{
  "arch": "poolformer",
  "model": "rotation predictor",
  "dataset": "photos of plants, animals and fungi (iNaturalist)",
  "train_examples": 77898,
  "image_size": 48,
  "crop_scale_min": 0.5,
  "horizontal_flip": true,
  "norm": "rmsnorm",
  "norm_position": "pre",
  "hidden_act": "relu",
  "mlp_ratio": 3,
  "layer_scale_init": 1.0,
  "parallel_block": false,
  "inner_norm": false,
  "patch_size": [2, 2],
  "depths": [3, 3, 3, 3],
  "widths": [64, 128, 256, 512],
  "init": "trunc_normal_002",
  "residual_init": "zero_last",
  "optimizer": "normuon",
  "muon_scale": "match_rms_adamw",
  "learning_rate": 0.0023,
  "momentum": 0.85,
  "nesterov": true,
  "orthogonalizer": "polar_express",
  "adamw_lr_other_params": 0.0028,
  "max_grad_norm": 1.0,
  "max_steps": 14600,
  "batch_size": 512,
  "epochs": 96.0,
  "lr_schedule": "linear",
  "final_lr_fraction": 0.05,
  "warmup_steps": 730,
  "weight_decay": 0.3,
  "adamw_weight_decay_other_params": 0
}
Rows from block 7 of a small rotation predictor, named by matrix and row number. Rows with one number belong to one neuron. Each number is 200 + 20 x the weight over its row's rms, rounded and kept within 0 to 999. All counts start at 0.
After each neuron's rows are labels from the 100 images, of 14848, where the neuron reaches its highest value: "patch colour" is the nearest of a few named colours to the mean colour under the peak. Only what is clearly more common there than usual is listed. The data: photos of plants, animals and fungi (iNaturalist).
# fc1: MLP up (model.blocks.7.mlp.fc1.weight, 768x256), inputs 129-171
# fc2: MLP down (model.blocks.7.mlp.fc2.weight, 256x768, transposed), outputs 129-171

fc1.196,200,212,197,215,178,214,215,197,209,221,192,276,194,199,196,218,186,210,202,203,192,198,223,193,218,183,184,176,192,222,199,181,219,206,190,192,205,190,195,201,258,209,201
fc2.196,177,204,219,187,206,227,212,208,220,195,184,174,200,191,179,200,210,173,186,199,199,193,197,198,202,214,188,149,217,190,223,183,176,191,185,221,226,213,189,206,229,181,197
patch colour: black

fc1.39,183,161,221,228,187,185,206,190,166,224,169,213,188,200,202,195,178,202,186,228,186,189,221,199,234,208,203,189,179,222,194,222,198,189,174,187,177,173,195,203,210,210,206
fc2.39,201,202,178,189,198,200,183,210,223,194,221,192,211,199,181,197,240,181,197,175,222,216,198,201,176,191,187,180,213,200,237,178,245,185,216,214,213,228,226,209,208,212,212
patch colour: cyan

fc1.540,193,202,180,224,226,200,148,195,185,168,199,182,202,209,197,184,201,230,205,203,182,176,196,209,215,190,200,236,236,198,217,196,191,183,205,214,226,210,219,198,158,172,190
fc2.540,204,221,198,207,183,195,197,190,193,157,188,211,217,207,186,243,188,227,177,191,157,225,198,205,205,181,227,194,186,185,207,176,202,223,233,227,223,192,192,232,184,197,181
patch colour: pink

fc1.342,226,191,200,228,207,171,198,167,202,198,204,228,202,176,229,203,181,209,179,187,190,208,172,186,202,217,161,219,216,200,215,183,192,199,198,226,177,173,193,186,182,160,148
fc2.342,141,208,202,205,198,217,182,190,187,174,225,202,175,188,207,204,188,190,195,183,200,177,177,183,191,198,193,214,174,237,203,230,219,199,191,198,196,172,210,203,189,173,202
patch colour: pink

fc1.658,217,186,207,171,242,220,180,173,208,209,205,208,205,215,192,173,185,206,188,197,225,223,220,186,216,197,236,195,170,180,187,202,216,228,210,201,178,183,186,193,188,177,184
fc2.658,205,196,175,243,196,207,181,205,228,203,210,212,232,195,189,189,226,228,222,190,240,171,191,195,154,189,181,227,218,216,205,176,206,194,223,193,221,181,207,217,230,175,200
patch colour: cyan

fc1.677,210,202,198,200,195,170,228,194,174,267,193,229,185,187,203,214,215,177,220,193,205,204,210,206,181,202,183,217,223,205,203,204,180,180,209,199,267,208,189,185,251,219,199
fc2.677,199,219,190,220,233,203,185,172,229,137,188,213,231,250,197,176,228,206,190,200,193,226,185,170,205,218,209,172,175,187,187,219,213,195,193,211,185,211,256,226,179,187,224
patch colour: white

fc1.603,213,199,207,201,182,187,203,172,232,210,207,227,201,234,203,183,218,179,197,182,192,193,230,196,193,182,227,229,190,210,226,195,246,201,220,197,216,193,196,166,217,220,194
fc2.603,188,207,180,181,202,226,209,192,227,206,182,223,180,223,226,192,203,213,252,183,213,191,205,159,205,231,173,209,191,177,184,202,178,177,213,228,219,182,183,167,216,197,185
patch colour: orange

fc1.385,220,199,192,213,200,199,196,184,193,201,211,203,205,159,233,221,239,236,198,192,232,220,162,213,228,198,157,150,188,214,192,206,226,209,178,171,195,178,201,177,202,196,216
fc2.385,198,212,204,182,201,211,144,202,178,183,196,200,198,171,201,180,195,190,201,151,212,151,199,209,210,218,192,226,221,198,209,209,229,220,220,208,175,221,214,238,189,219,196
patch colour: black

fc1.649,180,200,213,196,195,210,227,176,210,218,200,200,177,214,191,202,185,204,191,182,222,216,220,257,188,213,209,232,179,201,162,218,179,207,195,201,202,192,180,239,180,182,164
fc2.649,222,199,205,197,225,181,221,213,236,184,226,186,204,177,249,171,177,179,180,213,189,213,199,202,178,162,211,204,199,162,173,182,203,198,192,160,181,213,224,198,201,180,154
patch colour: black

fc1.732,174,219,189,147,163,212,169,218,216,206,204,188,187,192,230,209,258,168,176,175,220,213,196,189,188,159,218,205,185,226,208,229,201,179,199,255,209,183,191,211,229,244,176
fc2.732,211,178,255,178,179,191,184,201,223,213,186,226,215,183,233,204,211,169,196,185,161,183,202,211,193,181,209,180,192,226,176,190,192,201,177,190,167,228,238,234,201,178,181
patch colour: brown

fc1.538,241,195,188,224,217,258,213,202,207,224,208,227,207,184,233,204,198,206,209,178,217,213,214,213,181,162,203,194,209,203,188,187,208,194,198,186,202,190,203,203,201,221,192
fc2.538,189,146,233,252,213,200,209,213,197,212,128,175,183,233,198,192,187,227,238,179,190,191,179,167,170,226,235,194,228,166,212,214,190,226,202,212,161,204,189,174,203,219,217
patch colour: black

fc1.712,171,179,232,193,213,220,223,203,211,174,191,224,183,167,206,203,213,213,164,211,239,228,189,184,229,194,229,190,190,222,210,178,196,215,212,215,194,201,225,181,186,192,191
fc2.712,199,170,208,177,194,196,246,179,190,191,219,215,228,189,179,201,171,206,195,227,191,213,213,198,210,197,199,238,195,220,208,215,189,157,214,175,195,185,222,214,187,202,235
patch colour: grey

fc1.217,213,202,232,205,184,190,201,227,205,194,209,179,205,203,177,201,195,189,202,176,154,243,192,185,219,187,172,228,181,194,189,182,198,227,187,217,199,201,177,228,200,175,214
fc2.217,206,203,193,157,176,203,196,236,200,194,184,187,183,149,235,180,183,193,182,204,219,204,230,220,211,203,163,215,210,199,202,202,195,196,199,173,175,229,226,213,207,177,192
patch colour: black

fc1.446,250,192,186,203,191,221,208,191,218,200,176,204,216,208,224,213,187,216,197,175,186,221,238,191,195,212,198,219,155,192,185,211,219,208,187,194,223,178,191,185,201,167,176
fc2.446,202,214,182,211,205,180,189,199,196,222,200,229,210,219,227,176,216,213,185,140,205,190,200,193,208,191,193,237,201,188,173,213,214,207,196,200,227,213,180,180,207,183,209
patch colour: black

fc1.24,200,182,198,222,213,192,211,210,181,201,192,204,197,193,196,211,189,209,220,183,189,231,203,213,208,209,224,207,229,232,226,190,194,205,216,147,179,183,196,226,175,197,215
fc2.24,153,201,207,239,188,184,181,191,218,194,195,176,193,210,192,197,232,207,187,229,201,200,158,224,219,197,203,144,197,195,202,172,204,185,158,219,194,220,178,195,214,190,207
patch colour: grey

fc1.203,214,204,198,212,172,225,178,202,191,199,182,177,226,182,214,193,216,200,234,210,235,201,201,197,224,205,231,226,211,188,200,190,158,186,167,203,200,207,195,220,212,162,202
fc2.203,233,242,205,176,234,176,188,184,171,226,210,192,192,240,175,176,199,181,242,215,203,210,196,212,192,187,171,189,191,187,227,198,209,212,240,210,209,202,199,211,217,205,220
patch colour: brown

fc1.740,212,216,198,206,194,181,178,156,211,178,214,210,179,181,199,188,206,207,198,208,200,197,224,179,204,167,213,193,196,210,182,181,211,198,179,198,215,214,230,193,200,186,217
fc2.740,202,197,204,184,202,193,198,230,177,215,166,209,193,235,153,199,222,202,198,215,180,198,190,213,222,173,181,178,190,191,184,223,174,158,210,196,194,192,210,211,205,188,220
patch colour: orange

fc1.650,172,183,195,226,180,196,172,189,188,184,191,208,188,210,188,194,208,231,193,183,236,193,174,201,223,202,191,217,226,187,224,207,179,177,196,196,208,229,151,217,193,147,166
fc2.650,185,222,191,203,185,207,187,186,184,170,217,190,196,178,175,210,184,202,178,187,159,216,200,186,201,173,225,188,184,208,199,198,189,180,207,218,169,163,206,212,217,204,178
patch colour: pink

fc1.190,175,224,210,234,199,230,222,163,173,165,213,177,198,228,154,179,209,191,207,194,229,196,194,196,234,214,178,193,170,194,211,192,183,192,190,217,198,206,236,185,187,202,184
fc2.190,192,192,211,202,219,158,181,194,190,193,203,195,204,208,209,202,173,197,203,210,192,181,186,208,207,204,167,199,214,199,191,239,228,172,185,172,187,239,207,196,222,176,206
patch colour: grey

fc1.383,188,209,195,199,208,240,195,242,234,204,160,169,193,224,175,211,197,228,192,203,201,191,203,155,229,222,188,195,207,186,200,195,165,213,182,183,219,167,196,197,186,192,185
fc2.383,209,188,215,189,209,215,183,215,211,170,210,199,195,180,240,214,206,213,206,244,167,197,214,204,228,161,230,229,176,218,231,243,207,201,217,178,190,204,164,188,189,235,188
patch colour: brown

fc1.533,206,224,221,227,209,173,238,208,214,201,206,227,219,183,210,188,180,193,169,228,178,197,183,201,167,211,198,219,214,224,182,179,153,194,183,227,205,198,201,220,188,201,240
fc2.533,203,175,225,166,223,174,224,176,201,195,187,193,240,205,202,192,187,192,194,175,201,197,185,267,187,178,186,167,181,220,221,209,252,194,212,204,186,205,241,196,197,151,199
patch colour: grey

fc1.194,181,164,166,204,210,186,222,180,203,201,175,227,190,188,201,194,197,186,217,225,195,202,187,198,207,203,247,201,187,198,161,189,205,189,210,217,194,242,222,193,182,215,217
fc2.194,203,193,215,209,177,188,204,214,225,239,194,228,200,199,194,169,218,230,178,222,206,193,212,227,172,237,204,223,220,220,217,230,200,207,197,200,164,209,236,198,210,192,219
patch colour: pink

fc1.98,188,167,187,214,191,192,216,188,170,192,199,189,215,201,191,188,195,215,222,227,222,191,166,144,218,175,225,182,215,210,199,192,196,204,169,231,200,210,191,198,206,211,190
fc2.98,221,159,234,196,164,213,191,248,217,217,194,212,188,179,205,194,236,189,195,209,175,195,195,207,209,215,187,192,202,186,199,191,189,171,192,185,199,219,196,166,205,211,214
patch colour: brown

fc1.348,219,216,201,181,227,223,177,242,205,193,168,186,196,173,172,221,191,182,204,225,189,175,194,183,197,232,183,185,223,177,210,238,206,212,175,209,226,192,190,166,173,184,212
fc2.348,204,239,187,220,196,225,229,200,188,212,195,231,193,213,167,207,185,196,214,181,206,212,239,211,186,196,190,195,190,160,197,229,181,238,227,190,212,177,189,169,186,207,212
patch colour: green

fc1.47,192,225,219,216,218,184,194,220,197,172,215,194,223,212,228,191,199,192,223,186,198,184,204,220,193,205,232,186,228,196,203,204,195,191,182,186,190,188,179,198,180,167,217
fc2.47,235,178,220,214,220,196,212,214,203,207,209,217,195,194,181,191,207,188,179,219,221,223,192,184,230,200,189,213,195,212,209,195,192,175,180,235,220,219,205,228,177,224,199
patch colour: green

fc1.138,192,188,213,212,182,213,231,167,188,197,215,200,205,143,193,212,220,189,193,201,165,205,174,200,206,226,185,200,191,213,166,171,200,189,228,192,201,139,219,180,195,206,205
fc2.138,221,186,192,224,178,212,171,224,269,186,198,196,195,195,185,183,193,195,216,193,190,210,189,184,193,202,215,204,211,171,219,201,220,229,176,227,206,192,143,199,188,163,158
patch colour: grey

fc1.447,234,228,208,227,210,191,192,192,191,171,211,198,151,203,222,168,234,181,221,197,165,177,191,179,223,210,231,213,210,237,228,204,190,179,216,231,229,238,209,187,183,179,181
fc2.447,205,189,167,185,167,186,171,217,212,169,187,233,216,208,187,197,209,204,172,195,222,200,210,184,213,189,197,198,172,209,207,214,240,184,216,178,204,209,176,228,199,216,192
patch colour: orange

fc1.358,182,204,193,212,209,214,221,180,217,208,191,209,213,253,213,221,171,179,219,202,205,221,195,206,192,211,240,184,169,223,218,196,209,243,220,158,221,226,205,200,210,190,198
fc2.358,208,216,215,198,194,190,216,207,180,174,198,206,232,180,197,201,183,206,210,221,180,194,191,219,213,187,219,234,171,258,191,227,214,184,227,212,203,205,202,175,212,220,195
patch colour: brown