From a checkpoint of a small rotation predictor: depths [3, 3, 3, 3].
Rows from block 7 of a small rotation predictor, named by matrix and row number. Rows with one number belong to one neuron. Each number is 500 + 25 x the weight over its row's rms, rounded and kept within 0 to 999. All counts start at 0. Numbers have three digits each.
After each neuron's rows are labels from the 100 images, of 14848, where the neuron reaches its highest value: "strongest on" is what is common among them; "peak at" is the part of the image that holds the peak. Only what is clearly more common there than usual is listed. The data: photos of plants, animals and fungi (iNaturalist).
# fc1: MLP up (model.blocks.7.mlp.fc1.weight, 768x256), inputs 86-128
# fc2: MLP down (model.blocks.7.mlp.fc2.weight, 256x768, transposed), outputs 86-128

fc1.115:472471471481544506504494528475509497536472468441463478581504443517486453479476503520483519499543490520525484428483481483463503505
fc2.115:490508548519484477536504507531472494486482489491537508449498459487467491511509542434503480477513509498504478551521511504485533535
strongest on: order Lepidoptera
peak at: bottom right

fc1.676:485544482493428500524481516518551556497501486505531504489500521511462486476479499555503504505544481489496499471486508525523445473
fc2.676:493485511507503510518498504493497446505519501528482513508486464508509521511498509429534469524482510510497501527506504457520572477
strongest on: class Insecta; phylum Arthropoda
peak at: centre

fc1.168:502499508500508504504568480495467492489435513471450507486467499530537490494513525525562476520464518459481493507461538484473520505
fc2.168:458481540575557499467522523485509511458485518503516463471447481465526522517464487546497503467515501517493525489483492486482512514
strongest on: class Aves; order Charadriiformes
peak at: bottom right

fc1.25:464461516544421483512462538546527448504510517464543498503474495505501526464441492510514477517539476527509505518530491579485476510
fc2.25:536546495475519496449526489508509524491496490492479538496483517461532479531505475506472495506459513488505473498490502488475491506
strongest on: order Lepidoptera
peak at: centre

fc1.103:468491479518510455480504522516490453486481532533511513470498502495486497472474527488518508503466542506494541478480453520431496543
fc2.103:516546523511509405470513534460493539537486514505485515477483499496529458486519481537485474454529508467449452515502500482483457475
strongest on: class Aves; phylum Chordata; order Passeriformes
peak at: bottom left

fc1.341:514496509499506496538510530497491490486484477510514529525478520502482462497490481550481504509500532505500480492451536526496482480
fc2.341:527481510486470526500510470530484535506512518499509477550461482489497524512419500479526496465503493520511487555489465482495493508
strongest on: class Mammalia
peak at: top left

fc1.156:470515513491439487484473500507439544509486514543459525490511479492495506514538482528489483519506510498496484504515470496521482455
fc2.156:524453474545484524479514515469523506499519502469531447502486495476496509476482520488496501459505526468500509485509509526509514498
strongest on: order Passeriformes
peak at: centre

fc1.177:494511524504517501522518497472517528489509510455504493470498476556491478503479499532526502503493507443459481517484535526505470482
fc2.177:494493504468438481554496512488491501552480501501518492540508488488471485508431521480499486492490563463500531575512476524488504492
strongest on: class Mammalia; order Carnivora
peak at: top left

fc1.85:460511488481521492468485437519515515543489459495491507470487442549500491516484508527492519476502505489516500527469495487506489495
fc2.85:519501486521494504537511491492513510507488440539509508467502510492515478507487466480473518521448529503479509470471561520544550488
strongest on: order Passeriformes
peak at: bottom right

fc1.705:513462554498483485493550541531492534512589486547490483517498521475547497518528478480497497535491493493490550514495546533493513520
fc2.705:505490538481465468502529496560486511498497528490443522552563479523520541510497518458515446488464461488500511480486471503484497511
strongest on: class Aves; phylum Chordata; order Accipitriformes; family: Accipitridae
peak at: centre

fc1.314:478487473535392491495480476525526516508525482517497505500467473470480487481461535496520510532529488520503494560477495536491525470
fc2.314:544533518473525480499519496512481445523479528506536493475481538514510537499509453502506484498496509496470479486499530467504505503
strongest on: order Passeriformes
peak at: centre

fc1.587:504522550501519459525487486498503466507462480493504500479462496474524479497501476523533496472507525487480475509509438500480470532
fc2.587:522513529534508545470501489463449479524496554440500511445459547508473494465532489547478456488536502492470494499473503514468455470
strongest on: class Aves; phylum Chordata; order Passeriformes
peak at: bottom left

fc1.75:496467530521478520500504453484504495487510459499491510502554519492493485516476487517463474436519483495488485492464503501516470468
fc2.75:488490457557495452502499499485513500481497524535519487508467491535495468552510498560545516504499512491527496490465487491461476497
strongest on: phylum Arthropoda; class Insecta; order Lepidoptera
peak at: bottom right

fc1.719:476532502510498508528506538493480520526438502503515516513471522501547499499488520537501510526491498496476488471509505518460493477
fc2.719:503477513460500503532521476523472481536482521488510517487485508487521468515393495488493525473504536500488490551503451482499533516
strongest on: class Mammalia; order Carnivora
peak at: top left; top right

fc1.549:449479521508500472491566477541478536499523480513503502476450518477474486524492485486513520508488470502472487490466471494523518508
fc2.549:503505475502510511512554469502467497461486500495498468516518495501500520506537491495520459508482517504474511531462452524508523494
strongest on: order Anseriformes; family: Anatidae
peak at: bottom right

fc1.421:493486493470490495504547486499468459521511491553527536510521518508528501535466479463542488517504499542459524489555483494513517531
fc2.421:569508485479467504506488466537534505513455537481497510497479525507505499488524466483500482445456527476518528464448533492486541508
strongest on: phylum Chordata; class Aves; order Anseriformes; family: Anatidae
peak at: top left

fc1.489:478526538479516494505490498459537526537473521469481491532501514498532528523504510497548494539503508470491467499501509484492497487
fc2.489:496474499506458472547530470512529473521524589509512476481528455503438488491476471492484531562523524485474520547515470487520524495
strongest on: phylum Tracheophyta; kingdom Plantae
peak at: top left

fc1.225:483514591486488492495506512517512523499544474502500524503540516481488465505535497500504462546484515496500504539485453434522493512
fc2.225:497493456549512510484497507506507507431474458463495504490475486501531514501504508501459488510467521512477520511535506486451519485
strongest on: kingdom Plantae; phylum Tracheophyta; class Magnoliopsida
peak at: bottom right

fc1.128:485490533540515527477507530477499532491504452502513553536520509502479510523463483493531491467550452485472537503485492465472467526
fc2.128:500506485508523483558513516510503509481482530486506493540478489479485450470453536481516465510497497518509495507504467538532532459
strongest on: class Insecta; phylum Arthropoda; order Lepidoptera; family: Nymphalidae
peak at: top left

fc1.615:519531519456489482513516469494487514490492529513510529473510478555496478510470521537534510485472519478511479516509475552528508497
fc2.615:488473509519531517471490486505503503502479487498540561538489488507478510516502500472468488499507463496537500469499471509536455475
strongest on: order Passeriformes
peak at: bottom left

fc1.87:486490549486526506489516510527489480451542515467496503516448474519526482500501475537464459489495442510513532510510506531497540513
fc2.87:490500536494432506485524503481492478509477476483521462479466510499508484516479489494494482530518485481506447474513473503476502522
strongest on: class Aves
peak at: top right

fc1.685:474459451522436476501513551510450485491523487507489475482484520518526505524478513513510449505492498518498496428537532549475464501
fc2.685:509447496491495547504489495467495542477502480475499507517565475466548476474529488476497512492491492480507500503488459496504508499
strongest on: class Aves; order Passeriformes
peak at: centre

fc1.129:512497477492451468522493473519459490531511540536455484521517502486496501496545511481503531489509477507525559491482451491499570468
fc2.129:518523529482510523424533482486491475442498482524513515512535516552531546455499490514514499504486484468521526486466488525543506491
strongest on: order Anseriformes; family: Anatidae
peak at: bottom left

fc1.35:582529510505501516471459500512469475418495496481482520520462501496501485465504478493512484479511485476515476477473473545467457499
fc2.35:478516499483492440525508477521471487510539523500558495453516475521506491534521454512513538498502500499522520496491469476547476488
strongest on: phylum Arthropoda; class Insecta; order Lepidoptera
peak at: bottom right

fc1.404:515545518424440486499512483471504504490477561504493481451495465515485521481483484464521515516532523519487532529488506473510512503
fc2.404:525528486566510542476480480488524502568488474536492530518533531474494495487514544520506488499481469469493459487511503520500550458
strongest on: class Aves; phylum Chordata; order Passeriformes
peak at: centre

fc1.507:517474471501513525524496494476525523506489493510504508513524495553474505458492524544516517499530508548509544501503501508507516477
fc2.507:508477515545533457528507464485486517535504511529479507494549503513489471505501524508506476479492518527480490515507505495497479533
strongest on: class Insecta; phylum Arthropoda; order Lepidoptera
peak at: bottom right

fc1.473:483529448487364500538467528477560487496460498503507496512471519482474462496495485505524472493518508496485532484458509537494527521
fc2.473:480522532503531486516512493506450512538516508495512520486536515527503535508474505482527549509501475508474492536516472474523481524
strongest on: phylum Arthropoda; class Insecta
peak at: centre

fc1.218:504514477467528538490538503468487478555508521468481487528461488493527518511502500506521497526488461487529505481481531486556506478
fc2.218:542479540541493518475507498516495543477526471505480499504469485500498504477487512470499483490511476550526532499456535454495464494
strongest on: class Insecta; phylum Arthropoda
peak at: top right

fc1.533:435469477482530517521501557494487485506540477504527472491490473488542538479477488508458496513493501499528527512499498457496497512
fc2.533:501504479512485511509522493515490511521511494465502530516500489529507517483485499503458479476475517475460476545462529523508510530
strongest on: phylum Chordata; class Aves; order Anseriformes; family: Anatidae
peak at: top right

fc1.354:456532472491368487484485556494465514514506491517499505468508501488487467449496467546501473492487498509479514552462488531511502505
fc2.354:512474536504542512532519497474502473499512501467527490500508472502482521516502505457528505477508498498522508491533484486518491502
strongest on: phylum Arthropoda; class Insecta
peak at: centre

fc1.504:492494517463540511438504544504498521502470500484519480480497488474471509496421497476483494523487475490501509438510459528505517482
fc2.504:499505518484493467467458494522466494449543461537533487490483489506510482475536499525530556498475480545509513478490510518534531471
strongest on: phylum Arthropoda; class Insecta
peak at: bottom left

fc1.229:468510512463495496471461507518481472503485493511496498495484499513490505511521469461502509496507500532512498498472460470502502533
fc2.229:402494511465499486511499513514480514527504522535510481542524482459503534454473482510555516476514544516497514457464494523503515497
strongest on: phylum Chordata; class Aves; order Anseriformes; family: Anatidae
peak at: centre

fc1.583:561534547509495433509495493519488524450485496492519493498488474492526459495455432456510486535515481489508463479521471503473536496
fc2.583:477513507459495535504515520525517497552496535481528519507503467511508503502468537525518495450523481483531528515467497493556520487
strongest on: class Aves; order Passeriformes
peak at: bottom left

fc1.174:507528476498456522451495528483488527511474446519473507471487541493473476457514486517448486492519530460477489467456514446507498475
fc2.174:483466501519505512541524498474503523471522517501517520503565459521518515530476492483553529503497487494526533503498489505526503496
strongest on: phylum Arthropoda; class Insecta
peak at: centre

fc1.686:461467488504402503513458535468511457488509518498460526468513472434467512494508501473512505521489526524516488508474481532479471475
fc2.686:532499486511523509501529516507466529532492472471530504516455536505535503508482505509506474439496469493478467493489492508531501526
strongest on: phylum Chordata; class Aves; order Passeriformes
peak at: centre

fc1.599:513510491512375504542471520482568493503465488468526484503484511503503499483453469507531469512539499522508516482500507531476492510
fc2.599:471536490485528475532491515508496483493502465506465543500465524468510530516493497492502539497486467485493491546492489475519527506
strongest on: phylum Arthropoda; class Insecta
peak at: centre

fc1.279:447514557504522498500504508495521482552513480563496501519540504501497505496464513524487499539513506459489580487535510538470535514
fc2.279:486526520468485464493513477513469492514482493507434520558505525529512507525505505442528498499499496494489472472522511534499505507
strongest on: phylum Chordata; class Aves; order Accipitriformes; family: Accipitridae
peak at: centre

fc1.120:484507518524487504506472475505497455479542506487534486514471525575491507522496470492469507444486473488483496463509503463552484477
fc2.120:517509493480443481476512511462464496521488503502505485514468501485527529505461496512454485487510491486491497539491498519478523531
strongest on: phylum Chordata; class Aves; order Anseriformes; family: Anatidae
peak at: centre

fc1.264:452478483543490519481539511486502500489512569521497524521498495488508535513562497523482528528480495501524509447468450533528429480
fc2.264:501465515412436488509487496518520472517547497471522511468448503504506458482462523487511517487534511545504499520497519554506485491
strongest on: phylum Tracheophyta; kingdom Plantae; class Magnoliopsida
peak at: bottom right

fc1.467:497546524532523509504523521511462500523525524492505483529518495474513498507495490486481485542502541501484474471525508501511536479
fc2.467:477495494521552510529511508473481494515498479492491520526536456511490560526554511492482552515542506534535508496473472503441522507
strongest on: order Lepidoptera
peak at: bottom right

fc1.553:519498554512454522461513465498517445484527524495457499497507461538515506522482488479450503484497535507530502471494525552478572500
fc2.553:495530521470489471504462495484520529461445459507516506500495520508516516534492500549521449515502525496442516483519520482499514533
strongest on: phylum Arthropoda; class Insecta
peak at: centre

fc1.480:532491554499481472469484491480453501502500508536518477501483508512527556492481468510495473496492535535511433495501514514503459492
fc2.480:482532505505565498530485515490515500518468494498493490513501486495522472514512547498492477434518475510541517493484480480492522521
strongest on: order Lepidoptera
peak at: top left

fc1.714:529496555486417505505509508439541518512474527493500529487519496495493519500502483465532497510493512529491465493443508506515459491
fc2.714:442516467505511490533454528510500458482506467513493480501480514477500500469480554523500514491498487501519484535510486520455521478
strongest on: phylum Arthropoda
peak at: centre

fc1.349:514475483505476502484543505502515539461468514500536483503514477489513548513515474543491532526482469525531493551529507489500504468
fc2.349:512507497529540496513545512524502442490530517472491506501556531527493458504504505481577490490500503474500489503541510478522511463
strongest on: phylum Arthropoda
peak at: bottom centre

fc1.610:474481493507442488516487512510490468545502483485491481477503487506473533469479478482541488537529474513496490473527525557501449457
fc2.610:519512470480489517524500463472543524520487454500503507499468479482491475524506517511466450502474492480533496526465490479477562515
strongest on: order Passeriformes
peak at: centre